A small image classifier, trained from scratch.
Model: arch xception, activation gelu.
Training: 9200 steps, batches of 128, held-out accuracy 89%.
Rows from block 2 of a small image classifier, named by matrix and row number. Rows with one number belong to one channel. Each number is 128 + 24 x the weight over its row's rms, rounded and kept within 0 to 255. All counts start at 0. Numbers have three digits each. After the name is the row's rms in percent of the matrix's.
After each channel's rows are labels from the 100 images, of 14976, where the channel reaches its highest value: "top examples" is what is common among them. Only what is clearly more common there than usual is listed. The data: microscope photos of single blood and bone marrow cells.
# convs1: first pointwise conv (model.blocks.2.convs.1.weight, 320x160x1x1), inputs 108-159
# convs3: second pointwise conv (model.blocks.2.convs.3.weight, 320x320x1x1, transposed), outputs 108-161

convs1.200 074:121142157122132078113086145153165137113140133116162179135137135123111141092134140143089123087131109115124153115101091087127103119165150147133100094136164148
convs3.200 090:140110128120108157136151109122135119164157156131151130149142110127115158158112105158145161136130096127141144173160133117165111106142140170103106129135093145102135
top examples: smear: peripheral blood

convs1.243 109:129109156132080138085139081093106105143180139149079089110094100165126124089148121127150108083159165133102136128156124155114135111142158130114159089155143176
convs3.243 102:093145115153107132145132128152119124169166150140114096178115092068078120118134154121130126105141138127138125159140176143122138134106113112150132113081078131140113
top examples: cell type: lymphocyte

convs1.224 101:137163110134136127124117060097109150131107162176092142115131141153125135154137071137140123131122141113100132114075157126119108163150166108143149126110133151
convs3.224 098:107117150113109132133085138140139120120155120149183126134101130166109130115135121112142120133092109106125130094158080120111106130124168113117133080093145161125103
top examples: cell type: segmented neutrophil; smear: peripheral blood

convs1.241 102:142135148155123141149119086086122141154105087118114097143123098110122146139067167100154093141100143139135162113141133150166111126120113150120117128137110137
convs3.241 099:161173149166124058121176111156107128133144128158132097120177114119091116102139107090095117148097115121086108107113134096152126119105128084084078115138131120150106
top examples: cell type: lymphocyte

convs1.69 091:126145138119129178151124150122132147130123187137098129190140129128129128128185135166140183161089157152116157127143138166158138078157117151146118139166150133
convs3.69 095:133112150129115115116122145140156170115136138072122148129130124087118165173142140123119132145113108140123136130130086119133170064111132150156115101125109137117172
top examples: cell type: erythroblast

convs1.149 111:108134124108121153153087112118123109116140148137126157117130106141113151144131121144146145137145116103121116103192116101105126139181105122153103132180096143
convs3.149 107:159117114157137141155106161169136184151146139178151108151176137140134099111168125148134150129187074111130127131139154109167136148154140156172127136131136154139122
top examples: cell type: erythroblast

convs1.304 094:165090126162117131109140149108127096118142131141148197143153110150152140124050097118090091095107127099108114139135159129098123157171108142166128137185145133
convs3.304 097:111116142151064105123143118141144119141150122110119142118122134155139127140114100089110092128090126076160082133112105108151140142131125138112141128160131160150157
top examples: smear: peripheral blood

convs1.146 094:162143144160122146148114135120177126150101143106101110180102110116152121114154115166143154144115085103142135117101118171147100131101172117141088113167145104
convs3.146 100:141116167167175149140110092129153115126168137186134098108153133097149155133134115129100148149144158115132106115133115120113069152106157144106135125109109136119142
top examples: cell type: erythroblast

convs1.259 097:158125093129139149142103161096121164151094153131113154139111130121160130163173137116148144141138120092077146111151168141168128153144067114153170140118124192
convs3.259 103:101153150156113075155122171168138163111139121168138117143114134103152152135145141140129139118080083128153123143155129102143127124122136155145109123150106109117132
top examples: cell type: lymphocyte

convs1.58 096:132124107125146117116138147097186117094092137141106107119154125148140129106091154164145139108150118137120140111143121164100132122088109136131141103117131140
convs3.58 094:139157128135109145146104136147133136142168109135099137129136123100123183138119175077142107106153139158145119100120120128112070111142119128154103115100118117186116
top examples: cell type: segmented neutrophil; smear: peripheral blood

convs1.153 099:165151116111163148140043120115137125133125132155124173106093108154134149137154094126081100146124158145102125119095143094135184159158117164159133125165128119
convs3.153 095:149190142158095136099169092115142086083130102173137106143145140124124145161142185183170104145089103088132148150096126121135133146096143154110153127121193137158118
top examples: cell type: segmented neutrophil; smear: peripheral blood

convs1.212 103:091160137131155089094153120131119115176100146092140124117045134142108134166153159157105100116109144136115111092087144109106110109123137135137119122196129126
convs3.212 102:162135126118135132125124136163149110098123134125165075134137133103160109097142138076149135111070118135115130112174095137141094123148131109129144115140165135103133
top examples: smear: peripheral blood

convs1.177 092:101147134121126115155135078137139123106137129134118134133085127125111092148138164126141168118116145115149135169157143171123113144106104104135105095140111131
convs3.177 093:116156152084198124117108066132154163121131132112117148128137124143128158128143133137177153150121150106129110158110153139140097116107129166132149076116104162127094
top examples: cell type: eosinophil

convs1.244 105:129177134131108143120134149136105120121101166142129116137135165120072145135143133103124116112136096117111091151155121136142115118112116108135137122121157148
convs3.244 098:148154152129101131133143100148132188119111138134097140112159102172072103130106091130130114166114068142100097091100153135152122123108113125102124146086138151172130
top examples: cell type: segmented neutrophil; smear: peripheral blood

convs1.260 090:097154172149146186157125140167121105136089145108145112103115167099155128116173139125124140111101123143112159137124144145144134101060153130128136143105143137
convs3.260 098:142082114149144155150132100140128122112123124070110138092092107103110109116129117136161122087140133164154103129100098121121168080172149149141115113133116150104124
top examples: cell type: lymphocyte

convs1.262 100:155126132064173128138132120131151139121123166134094127117138081141112144156141129141138104120148117151079150127132124117136141095142161192132122135148134150
convs3.262 098:135162115156129097136111120144142150110118123159095141134162110114106116182121125138176109127125103136106105127161111140124142131147057145155135093153147148118130
top examples: cell type: erythroblast

convs1.216 090:165125104111127107128102142121122106142142182116109150107139142108138129122091130122158153085126159120155134120120165139123123103151075180153130128098082126
convs3.216 095:155103160127142136125138117143143102119145119113113144161083134136129110069109114143136085120112114097166141163086134127129156139159142136107129143088142134136139
top examples: cell type: erythroblast

convs1.254 108:129139086135145127134130170105083109107128169101100112109133151074077124134115114154080104136133097156135134117194131134084115160149109149155114141156123172
convs3.254 101:124104147088115109085155088125162128125152146104115161116134164145124132142124153100138137096147107097135095124136128143143193085141137146123111179131154172109097
top examples: cell type: proerythroblast

convs1.16 084:121096127149102123157084128107078141130110127133094123138137192092129102145108194128155172112137133108133151147108122121118168138068101155112136112167133116
convs3.16 095:167120177169145131156130163159124153135155152117107121127120133179117148164097104163140132129122130147132112146119163126123145138106113146153182140129142127142153
top examples: cell type: erythroblast

convs1.90 097:143112130119127108175106119155069156083116126138138103145122113122127109133121140136128131122129098083147145083166104177150165136140159143121151096102086134
convs3.90 097:137143137104114102108140124145124099107089072091098154151129122142122118107113106132102092081098092092142089144103151143123121103128159120146152178155110130144177
top examples: cell type: blast

convs1.47 107:113145143109144115073102139055140160085168130088113159113104126143122117176131110139179137120139115148161159159160132165105106127142123115190111101148088117
convs3.47 098:138148138102188163154088108122132099139141067139136097126089112173129131145108170098140138111126121140116127105102116126117090145146095143143183131144071170121144
top examples: smear: peripheral blood; cell type: myeloblast

convs1.232 106:151112137119116158162122129138145145146167135143123096094151135085103122152129123141188159135149099132138159107158094130125171141128136169141130159105144165
convs3.232 102:138110157081160107121108072129139109124138150154134137156128129128121127119156115147134118110111117136153125119111100099078113107177122128095133115156112130154141
top examples: smear: peripheral blood; cell type: segmented neutrophil

convs1.207 117:148134105147100132093140164132118110101109126121159109156122150108087132103085103089124136091154131172129108150124098132145109141128105155174103092124142112
convs3.207 107:133120123103108073096127124152080127119147096130101110133123087155139107160131141160122137109086096109122124159126082169114115153123143120141171094162099125120142
top examples: cell type: segmented neutrophil; smear: peripheral blood

convs1.173 092:177118093091137148185121149148165139131133138084103151088151133111150101117185114100114142122147134121090146088155124094145156108130073139124120158155142140
convs3.173 089:132098138115092107157143079119061108140130131088131099143183135111122117134165150144148116125152159110139143133111098130150087107158110122125101154113121111125117
top examples: cell type: lymphocyte

convs1.132 108:149118146157133122166124150114154127134161150173080162122107133151141138135095142120119080150143146121172092102090159160150107166149145176161123127127132129
convs3.132 101:115107117175107118132149175132073149125126138151095179111175144131125119092163141135115106153097133153083142140122140118141140129107146109176128104104107108086113
top examples: cell type: segmented neutrophil

convs1.202 099:125108107189147143126122122158145137084086144147126127105090127099117139188145101104093148157129110145163128128090100117121123066110105142143173129111109104
convs3.202 097:068131120110088137073115146161098099157136161103131166143132099082122103160185119115099114089129143127085136111112135141136108113128117128087137109114131142096137
top examples: cell type: segmented neutrophil

convs1.34 106:125130137128134122140118052170151162098142097127140139123107129131119118131175058142065141116147093137148149149100133159121147136124116136120151114148106127
convs3.34 094:144140113130124145102099127147142143154127101173163129110121111105107162130091133122142107152124097152122086138127078128133124139117154114116114086129179120094147
top examples: smear: peripheral blood; cell type: eosinophil

convs1.231 111:150154139100083120113118092116153128109116149112148148124120151141114115103076153133152154132123140142152148114104159138120139108125121136172126141133081075
convs3.231 104:142126118130130127127103095122137154113129148123112103115123158129117111069149109140117135125142099115129123095156130128113164144145106146132105091107131101119134
top examples: cell type: erythroblast

convs1.316 107:139105146103126132144103162111152128128112136092114089091149157164132136079141148135133141105132121090101123126154133110134122125143124150140111102122147089
convs3.316 105:103126101125127118092111144142098140142160147094095141138147144147122159143131084146147165123126102130184126121120111132115130106156123112133128185182173108108160
top examples: cell type: segmented neutrophil

convs1.240 099:170158149106130144118125106124134096072106155144133137104164164139123096145130153117149136151139159140157138137132132125143139123064090114176119130150088125
convs3.240 105:100143123128121110145146097113136113158136134131165131108160113150144158160130067129114110135131149187129144155115117083130143153123078122135113140124074146120074
top examples: cell type: segmented neutrophil; smear: peripheral blood