config.yaml
arch: "xception"
beta1: 0.9
lr_schedule: "cosine"
Rows from block 4 of a small image classifier, named by matrix and row number. Rows with one number belong to one channel. Each number is 128 + 24 x the weight over its row's rms, rounded and kept within 0 to 255. All counts start at 0. After the name is the row's rms in percent of the matrix's.
After each channel's rows are labels from the 100 images, of 14976, where the channel reaches its highest value: "patch colour" is the nearest of a few named colours to the mean colour under the peak; "top examples" is what is common among them. Only what is clearly more common there than usual is listed. The data: microscope photos of single blood and bone marrow cells. In brackets: how many of the 100, against the usual share in percent.
# convs1: first pointwise conv (model.blocks.4.convs.1.weight, 320x320x1x1), inputs 0-106
# convs3: second pointwise conv (model.blocks.4.convs.3.weight, 320x320x1x1, transposed), outputs 0-106

convs1.135 105 [ 53 128 146 101  45 148 137 143 143 109  88 137 116 164 134 123 104 102 145 108 145  64 117 148 117 117 125 125 143  89 161 153 166 135 153 146 132  82 109 129 150 152 124 117 138 125 118 117 135 116  88 139 125 133 129 100 124  84 143  99 113 126 114 104 146 151 135 171 108 108 110 134 110 142 118 152 104 107  84 115 139 135 156 128 111 159  86 141 108 136 121  69 136 122 142 150 120 117 127 159 116 156 129 150 100 152 143]
convs3.135 093 [133 133 121 131 113 106 101 144 155 129 110 168 143 152 112 113 145 172 120 181 145 136  99  94 153 114 137 108 146 150 140 123 153 145 119 131 120  76  93  78 125 109 141 146 131 105 160 163  53 134 141 128 118 128 121 134 116 127 137  99 137 143 111 126 107 123  99 114 154 128 110 167  98 139 160 133  72 157 121 132 111 110 147 115 134 126 133  93 123 153 150 106 106 124 131 119 127  92 138 166 122 178 148  95 139 164 112]
patch colour: blue (42 vs 10.8); black (25 vs 1.7)
top examples: cell type: erythroblast (40 vs 14.3)

convs1.311 086 [106 127 137 148 134 140 189 112 166  90 118 201 128 110 104 106 129 123 121 102 114  90 110 103 108 116 114 173 141 121 105 156 126 121 159 116 125 134 129 126 145  96 136 143 159 130 108 157 130 126 109 147 156 123 161 125  82 138 160 111 113  89 107 132 145 109 125 136 179 135 104 135 150 126 160 148  99 122 136 124 165 134  70 111 131 189 100 101 127 108 114 144 157 103 124 132 157 181 140 131 135 130  81 125  99 122 105]
convs3.311 092 [128  97 139 144 134 139 179 115 187 116 145  88 143 130 124 125 130 119 152 102 153 160  71 137 106 139  86  98 152 136 117 116 108 112 106 118 123 123  95 117 103 132  89  82 127 128 111  83 109 138 136 116 138 112 124 118 136 144  78 117 106 142 112 101 125 145 124  98  75 128 107 142 133 146 160 109 130  95 153  78 110 137 152 105 110 109 154 152 131 139 122 157 102 153 134 111 159 156 105 126 152 143 124 152 114 151 131]
patch colour: blue (36 vs 10.8)
top examples: cell type: lymphocyte (47 vs 15.3)

convs1.110 085 [102 135 113 128 148 122 169  96 104 126 127 150 118 113 141 131 123 171 145 166 180 112 136 141 137 143 124 121 125 123 122  94 156 124 111 121 124  50 108 149 126 121 139 125 113 146 154 139 139 174 114 104 135 111 133 154 127 120 128 176 127 129 108 124 130 126  89 125 105 118 107 121 109 138 140 127 161 123 100 112  96 117 125 129  93  98 122 156 142 124 148 100 133 133 145 140 179 120 149 145 121 152 102 140 171 159  91]
convs3.110 091 [122  99 151 108  99 114 111 101 123 170 115 139 115 105 142 128 122 109 109 147 116  84 133 124 148  89 120 135 142 120 147 104 127 122 104 101 141 155 131 159 157  93 163 115 138 129 139 123 115 106 102 100 111 102 152 124 136  77 104 124 174 132 126 123 141  87 139 121 112 108 103 147 131 117 155 154 174 117 132 127 151 121 104 115 107 147 156 149 101 146 123 182  97 158 128  92 123  84 115 156 130 156 125 131 107 174 141]
patch colour: grey (45 vs 21.9)
top examples: cell type: eosinophil (25 vs 4.2)

convs1.310 088 [181 139 164  99 123 139  99  85 113 132  95 115 122 142 144 130 155 115 108  94 141 154  96 187 111 165 155 114 124 104 127 120 159 152 172 168 109 155  99 158 108 162 169 140 157 147 133 147 114 142 123 117 127 126 136 141 105 143 161 128 130 134 117 131 142 126 166  96 118 161 135 116 133 126 159  98 142 187 105 145 115 165 152 122 142 150 164 131  97 108 166 119 130 151  99 173 131  96  95 149 146 145 121 152 144 103 107]
convs3.310 094 [139 151 111 121 170 132 120 129 101 154 118 120 103 151 123 151  83  47 134 108 151 153 140 135 147 117 100 125 133 123 116 112 123 131 164 136 143 112 104  99 176 133 113 125 138 119 128  91 135 135 156 126 130 153  88 110 139  69  78 148 121 152  92 132 116  71 123 145 133  86 120 129 109 152 130 111 127  83  66 156 134  79 174 130 102 138 140 153 116 137 181 158 133 113 122  89 117 135 121 176 101 114 136 143 163 128 116]
patch colour: blue (46 vs 10.8)
top examples: cell type: erythroblast (66 vs 14.3)

convs1.136 092 [115 109 129 102 133 156 133 117  96 102 116 137 129 153 123 116 129 147 124 112 165  94 108 129  96 110 110  96 134 118 130 143 146  89 124 142 134 138 108 132 117 168 127 132  94  96 108 110 145 138  83 108 133 116 143 115 133 162 114 102 141 145 143 153 192  94 181 107 107 138  95 106 150  98 123 137 154 131 120 115  89 112 118 126 113 162 119 147 159 140 108 108 175 166 105 129  97 146 110 144 120 129 163 104 124 167 127]
convs3.136 087 [119 138 134 124 129 152 127 138 134 143 129 153 120 112 129 121 110 129 112 155 144 158 120 122  90 114 150 109 137 135 162  94 118 156 187 117  91 131 113 129 116 120 163 138 164 127 168 121 128 118 102 105  95 115 142  99 150 128 158 163 138 130 150 147 166 129 131 168 153 131 182  86 126  83 143 137 101 153 137 133 179 140 151 133 115 154 113 132 153 106 133 126 116 144 114 163 138 133 120  97 157  91 121 145 123 101 108]
patch colour: purple (71 vs 18.8)
top examples: cell type: eosinophil (45 vs 4.2)

convs1.274 104 [146  93  72 140 131 187 129 111 147 112 115 124 100 111 111 126 160  99 129 138 156 135 111 137 155 141 130 152  86 156  92 151 114 136 131 122 143 133 106 164 135  71 105 114 108 155 132 128 141 115 135 164 134 146 151 147 145 113 143 151 142  85 211 158 153 126  87 148 116 102  89 123 126 131 131 172  82 140 103 111 135 105 115 138 136 124 110 146 115  94  91  93 115 128  96 125 112 127 109 150 140 120 135 123 103 129 105]
convs3.274 093 [143  96 125 118 121 133 151 171 129 149 105  85  80 157 115 124 133 142 107 142  84 122 124 135  91  92 131 127 147 131 143 129  80 142 128 130 167 177 153 141 123  83 138 172 139 161 112  89 110 121 107 137 120  93 133 119 112 128 131 118 126 136 132 116 104 179 173 144 137 110  85 153 115 146  83 139 155 161 110  77  85 119 103 119 123 104 149 134 131 117 104 149 131 107 103 115  98 111 122 147  92 110 146 142 138 166 143]
patch colour: pink (51 vs 21.5)
top examples: cell type: band neutrophil (38 vs 5.6)

convs1.180 092 [128 137 137 175 140 149 140 153 178 140 161 128 146 115 163 144  80 129 129 146 134  97 115 110 156 109 116 183 106 121 118 133 157  24 106 148 146  86 102 118 154 113 157 122 129 152 131 123 154 114 135 156 151 123  84 148 131 130  79 121  90 145 153 145 148 128 120 142 111 148 140 118 125 108 140  84 142 130 161 125 123 112 121 109 123 122 104 117 125 142 138 120 108 158 112 145 135 145 143 110 121 111  95  96 122 151 159]
convs3.180 096 [119 172 134 169 161 181 133 164 146 133 106 100 145 134 133 162 153  91  77  60 121 141  98 127 137 151 176 184 152 134 115 135 141 128 157 107 170 149 153 139 124  76 131 127 160 124 125 140 182 181 137 144  82 133 127 102 176 125 113 113 159 128 147 167 112 132 105 119 111 103  78 125 133 122 136 139 126 113 103 142 110 120 137 126 106 119 123 110  86 139  99 143 133  75  83  83 160 133 131 144 134 137 152 126 165 116 149]
patch colour: purple (49 vs 18.8); blue (28 vs 10.8)
top examples: cell type: artefact (26 vs 9.8)

convs1.209 092 [ 95 173 118 180 146 120 116 139 124 114 110 135 137 115 130 149 116 105 115  89 138 188  95 100 112 141 127 184 182 117 125 129 102 112 153 156 115  86 142 153 145 126 141 148 186 151 121 130  90 102 123 155 129 121 139 110 115 144 124 132 130 139 113 123 184 120 170 123 136  97 149 122 122 151 146 132 141 108 126 126 138 119 164 147 137 141 121 160 188 164 104  94  65 144 130 137 158 112 122 111 117 137 137  63 110  80 152]
convs3.209 096 [142  89 133 141 127 158 155 136 160 108 164 140 136 126 102 147 128 103 125 119 104 133 133 143  80 170 111 137 113 106 127 122 147 153 135 116 158 169 147 160 102 130 114 174 124 130  92 152 137 112 134 158 107  80 122 122 141  87 118 133 142 118 160 103 135 125 107 125 140 107 134 121 103  96 106 143 120 124 128  76 100 157 145 108  94 148  77  97 132 175 196 127 145 145 157 130 129  97 172 151 117 125 131 127  89 128 140]
patch colour: purple (51 vs 18.8); blue (41 vs 10.8)
top examples: cell type: promyelocyte (30 vs 6.4)

convs1.214 095 [102 138 163 108 117 125 140 130 161 111 106 146 106 175 132 168 140 130 146 139 143 141 106 124 112  92 119 130  73 150 156 130 113 141 138 111 164 140 120 109 143 101 136 129 137 146 150 132 156 143 144 141 150  96 144 130 120 118 123 164 108 138 103 111  80 142 134 131 156 109 108 124  95 140 121 114 152  96 172  81 126 147 123  80 137 192  98 124 141 138 168 144 116 104 114 150 165  99 101 160 143 131 149 133 125 117  82]
convs3.214 091 [154 109 131 144 117 118 107 111  85 148 129 121  90 149 156 146 132  63 161 128 153 143  89 120 141 116 145 136 123 173 110  97 104 144 143 123 112 129 123 120 167 159 124 101 118 125 104 122 181 128 158 163  97 127 138 150 145 146  98 141 126 119 136 154 124 125 154 117 130 108  92 127 112 140 137 123  97 109 171 160  86 127 105 119 161 156 148 143 117 126 147 143 144 104 122 143  84 144 103  83 117 129 156 110  86 144 131]
patch colour: black (74 vs 1.7)
top examples: cell type: erythroblast (50 vs 14.3); cell type: segmented neutrophil (40 vs 20); smear: peripheral blood (36 vs 16.2)

convs1.30 098 [116 134 177 120 172 161 126 139 132  96 112 150 146 111 142 154 169 154  78 136 115 150 134 121 164 124  71 126 124 175 126  75  78  82 109 125 102 153 148 146  80 121 143 136 162 137 120 125 106 116 109 125 107 104 158 145 135 101 146  74 114  95 169 100 115 152 188 125 131 132 128 133 148  94 130 140 126 148 131 181 115 116  68 138 110 111 146 121 117 152 138 127  99 151 107 121 116 137 154 126 144 190 119 107  81 159 140]
convs3.30 095 [128 104 141 120 145 137 122 133  85 124 140  96 129 126 124 164 142 107 123 149 108 151 124 119  86 129  56 132 136 134 164 152 144 181 137 161 107 107 146  89 154 124  95 147 109 104 143 164 135 168 141 132 150 162 112 119 112 139 116 100 135 125  97  93 127 126  90 147 136  84 135 159 136 120 100 128 158 143 152 121 160 146 106 137 129 128 110 130 154 156 131 124 133  92 125 129 136  99 126  84 129 154 150 130 168 141 148]
patch colour: purple (66 vs 18.8)
top examples: cell type: segmented neutrophil (60 vs 20)

convs1.316 098 [ 93  89 158  88 125 130 130  99  85 108  99 145 124 128 126 186 106 145 101 148 115 109 151 146 135 147 137 132 123 170 129 169 186 127 131 124 146 156 112 142  98 160 133 148  95 121  77 136 112 127 172 112 147  99  95 132 112  83 136 132 143 170 116 156 115 114 105 117 136 150  96  86  90 145 151 107 130 174 104  82 137 157 107 160 133 125 166 104 119 127 136 142 125 134 115 116 127 106 123 157  91 132 124 145 117  90 113]
convs3.316 094 [119 124 139 126 135 117 118 125 134 159 112 123 126 124 142  98 128 125 163 135 136 127 123 123 150 131 100  59 147 110 131 123 181 152 136 173  82 136 128 163  96 139 149  95 131 109 104  91 141  81 154 128 113 136 164 113 128 103 109 109 115 134 128 112  94 128 139 100 119 108 100 101  80 120 148 126 155 136 148 145  99 154 165 105 116 163 134 182  91 147  86 118 149 136  72 149 106 124 107 105  99 132  94 140  86 116 126]
patch colour: blue (49 vs 10.8)
top examples: smear: peripheral blood (48 vs 16.2); cell type: erythroblast (45 vs 14.3)

convs1.129 092 [125 114 118 132 144 121 175  78 165  99 102 142 108 163 139 116 164 145 119 124 103 140 135 135 133 115 155 114 127 144 138 120 177  88 126 105  96 136 149  63 134 162 174  82 147 134 100  86 137 127 157 156 135 110 138 163  91 140 116  87 102 125 155 123 120 130 123 119  82  96 140  99 101 158 130 122 133 110 100 122 143 124 119 178 110 111  88 162 113 128 123 128 132 124 141 107 164 128  98 160 116 115 139 124  99 136 132]
convs3.129 100 [ 54 174 125 109 141 121 109  98 135 112 133 147  96 121 122  94 155  89 128 115 131 126 165 121 145 104 110 171  98 106  96 120 124 146 149 101 110 153 128 180 127 141 132 123 128 144 176 113 134 132 125 108 135 114 159 123 123 127 118 139 128 103 147 161  90 138 116 146 174 154 127 123 144 152 103 132 155 185 120 139 121 100 157 149 125 136 149  87 129  94  94 100  89  99 163 114 125 120 137 134 176 129  96 176 154 156  95]
patch colour: pink (51 vs 21.5)
top examples: cell type: segmented neutrophil (73 vs 20)

convs1.276 093 [100 124 121 163  98 136 109 126 103 117 123 149 167 151 109 136  88 110  87 109 148 118 134 139  85 108 102 128 106 160 140 111 158 145 123 114 191 110 127 108 170 126 134 157 105 136 181 137 125 118 118 112 108 132 138 152 126 128 130 134 112 131 106 105 118 123 138 163 177  85 111  89 125 144 106 131 119  69 122  72 128 169 117 195 112 132  92 102 140 186 125 138 154 144 142 133 128  93 139 130 155  90 107 108 119 129 118]
convs3.276 097 [127 168 128  66 121 118 131 115 107 124 122 153 135 141 108 127 119 118 143 124 132 111 130 154 128  91 125 172 103 170 181 144 142 160 130 125 110 114 124 122 113 108  92 120 121 121 115 133 127 127 122  89 123 129 108 120 113 113 116 170 100 133  88 134 174 130 114 130 134 125  98 116 115 152 130 172 133 167 105 107 128  63  46 118 156 130 121 118 114 141 107 148 147 133 140 107 154 147 118  92 140 142 119 156 100 120 135]
patch colour: black (63 vs 1.7); blue (35 vs 10.8)
top examples: cell type: erythroblast (77 vs 14.3)

convs1.56 113 [128 125 121 149  91 137 149  66 155 127 146 127 142 139 145 132 135 164  87 105 117 128 135 108 130 120 111 177 125 114 137  88 166 135 157 137 145 160 159 152  85 133 145 136 109 141 138 107 109 131 149 153 136 182 104 147 151 164 122 125  98 118 163 120 123 155 141  98 106 131 160  94 117 156 125 141 124 161  89 165 143  78 109 160 156 116 201 109 111 112 141 146 158 108 151  89 145 105 125 102 134 115 120 128 102 140 131]
convs3.56 106 [102  79 153  99  84 131 166 120 157 107 132  95 151 170  96  99 142 196 116  98 136  95 139 123 114 137 107 108 108  82 135 122 117 102 156  90 151 141 136 115 147 132 124 149 141 136  93 120 114 160 161 143 120 163 159 155 129 116 149 137 155  82 174  91 132 120 134 122 153 104 182 158  81  98 109 148 128 130 151 134 125 118 134 122 103 136 134 143 148 104 148 120 149 129 119 112  77 143 129 161 136 144 115  97 186 188  97]
patch colour: black (47 vs 1.7); blue (39 vs 10.8)
top examples: cell type: erythroblast (78 vs 14.3)

convs1.318 103 [151 123 144 105  97 113 150 129 134 116 130 166 140 136 125  90  93 147 100 173 113  91 111 137 110 109 128 139  62 149 122 106 136 129 123 181 144 116  95 115 171 140 114 175 146  81 149 125 136 164 146 139 132 123 132 120 136 128 155 107 137  81 122 125 146 146 145 174 130 153 134 122 156 128 100 127 145 109 148 160 156 137 118 145  65 122 130 149 122 141 149  85  86 134 180 117 142 103 144 111 133 175  83 144 131 123 121]
convs3.318 106 [116 140 110 104 109 156 120 127 111 124 123 141 158 160 140 108 117 136 184 118 132 128 128 121 116 110 119 111  89  49 182 157  98 129 148 136 134 117 142 142 123  74 151 140 153 180 140 143 104 196 170 105 123 116  99  80 127 100 146 120 132 132 122 170 154 114 111 125 123 129 114  99 134 131 134  95 123 127 167 134 165 103  97 144 163 124 133 109 112  88 127 148 125 143 137 115 116 117 149 193 132 116 104 168 130  56  86]
patch colour: blue (40 vs 10.8)
top examples: cell type: lymphocyte (34 vs 15.3)

convs1.18 099 [137 112  78 128 168 133 156  96 126 148 112 128 118 107 146 151  94 129 118 132 137  99 117 122 173  96 121 141 123  91 129  79 145 141 132  92 126 144 153 143 136 165 107 143 104 146 172 162 155 128 107 123 111 115 165 135 153 134 131 124 114 109 129 100 131 114  97 147 122 250 131  86 109 130 122 121 101 136 104  84 120 150 133 132 140 148 111 103  92 154 117  85 129 144 116 117 135 108 138 133 156 123  97 132 100 124 131]
convs3.18 108 [ 92 141 139 148 126 137  59 153  97 142 130 149 145 133 142 141 143 124 149 139 159 105 115 146 113 133 137 112 102 106 101 139 111 156 131 126 176 115 173 124 136 138 127 101 126  90 125 137 106 150 147 108 132  65 181 153 140 130 134 126  98 126  82 143 119 175  94 132  72 148 121 121 133 142 142 117 106 117 160 115  84 105 103  99 148  98 123  82 117 133 155 139 135 116 146 131 120  81 122 130 125 151  77 152 130 112 127]
patch colour: grey (48 vs 21.9); purple (44 vs 18.8)
top examples: cell type: eosinophil (49 vs 4.2)

convs1.312 097 [113  84 148 120 211 101 109 101 127 110 114 155 103 108 104 142 145 147 115 139 151 122 133 141 156 143 117 146 165 129 126 140 133 126 153 132 177 114 120 115 138 140 128 160 131 107 133 120 140 130 154 118 105 112 158  95 169  98 115 104 149 109 133 102 141 141 143 104 152 138 140 135 154 205 103  97 159 159  78 161 105 108 108 138  88  79 145 124 117  98 124 143 132 130 119 116 105 171 123 154 171 117 153 119 113 181  88]
convs3.312 104 [104 117 104 117 110  96 109 109 151 139  95 127 112 124 129 132 135 117 114 134 132 153 119  95 156 117 161 112 117 119 131 188 117  92 150 124 129 127  99 162 106 174 131 109 107 104 129 138 106 143 118 135 154 113 126 140 140 102 129 134 190 109 166 156 132 144 140 178 131 134 114 107 101 162 122  92 135 128 137 127 121 170 164 146  47 149 141  92 158 132 104 178 114 151 113 149 116 161 149 122 106 124 143  85 171 131 137]
patch colour: blue (49 vs 10.8)
top examples: cell type: band neutrophil (25 vs 5.6)

convs1.64 094 [143 157 187 100  87 109 124  85 116 121 146 117 115 148 125 130 160 105 114 114 150 162 127 140 131 118  89 127  86 112  96 122 117 124 132  83 151 130 134 111 110 104 135 147  92 145 133 124 104 154  85 137 100 112 137 137 122 138 142 132 108 159  99 164 130 114 130 155 161 107 136 134  90 110  90 116 142 153 120 117 160 168 103 151 100 125  99  85 123 107 106 111 175  88  99 157 114 164 132 130 120  88 141 103 141 155 174]
convs3.64 097 [119 131 105 142  89 119 130 127 128  95 163 164 133 132 149 131  99 141 119 109 134 150 154 127 131  99  71 103 109 113 144 136 149  91 121 143  92 174  97 125  92 130  49 141 134 131 110  93 125  87 155 141 105 122  79 114 116 133 142 136 119 119 140 180 138 128 113 109 137 109 115 121  91 150 147 122 118 139 139  91 133 154 109  90 124  89 125 118 106 121 175 112 152 146 129 168 151 141 129 103 133 149 141 126 116 127 123]
patch colour: blue (60 vs 10.8)
top examples: cell type: lymphocyte (38 vs 15.3)

convs1.315 112 [ 75 141 132 102 101 120 131 121 101 116 171  97 128 194 137 129 153 134 114 125 129 167 127 115 125 166 138 123 146  73 135  81 166 143 139 152 150 116 131 102 154 137 141 110 116 105 143 131 131 106 145 109 147 121 129 119 118 123  82 150 136 130 109 164  86 113 154 154 143 112 122 125 104 101  94  88 127 118 150 121  70 120 129 146 103 115  84 166  93  85 124 135 140 138 103 131 133 106 109  77  91  88 150 151 107 147 148]
convs3.315 109 [122 141 119 126 167 145 158 141 121 125 172 136 156 172 103 111  97 147 123 115 128 132 136 104 154 122 141  96  89  94 139 158 140 127 101 132 134  94 126 144 165 162 141 116 148 116 110  64 101 100 165 123 136 144 130 188 174 128 131 149 122 130 175 129 112 116 187 131 102  93 124 117 111 107 117 142 128 139 138 145 108 138  82 178 105 144 130  59 152 103 124  80 115 108  98  90 106 182 104 129 160 135 143 110 143 135 120]
patch colour: black (45 vs 1.7); blue (33 vs 10.8)
top examples: cell type: erythroblast (64 vs 14.3)

convs1.15 094 [111 101 133  96 103 116 131  67 144 178 139 161 118 155 113 104 152 144 140  94 151  98 118 144 145 125 119  87 122 168 122 167 141 111 131 122 122 144 109 119 135 168 101 121 129 160 121 117 135 172 122 188  88 102 131 133 101 126  88 124  78 132 136 142 142 129 155 129 116 109 123 107 129 135 106 141 179 127 105 140 128  79 146 127  54 157 151 144 149 139  90  69 107 124 113 129  68 151 126 172 158 120 125  82 125 120 134]
convs3.15 094 [125 109 137 112 142 121 102 135 120 131 133  64 103 135 140 138 121 108 124 154 125 139 137 105 143 106 123 110 122 138 133 105 132 119 145 140 154 125  93 147 107 136 149  91 148 135 145 126 151 102 140 121  56 175 108 113 125  99  83 123 138 173 124 132 139 128 136 120 121 115 147 108 136 155 175 143 105 125 101 104 120 140 116 133 135 129 198 136 123 114 100 128 151 150  87 105 149 163 136 111 130 124 120 132 114 131 148]
patch colour: blue (69 vs 10.8)
top examples: cell type: erythroblast (69 vs 14.3)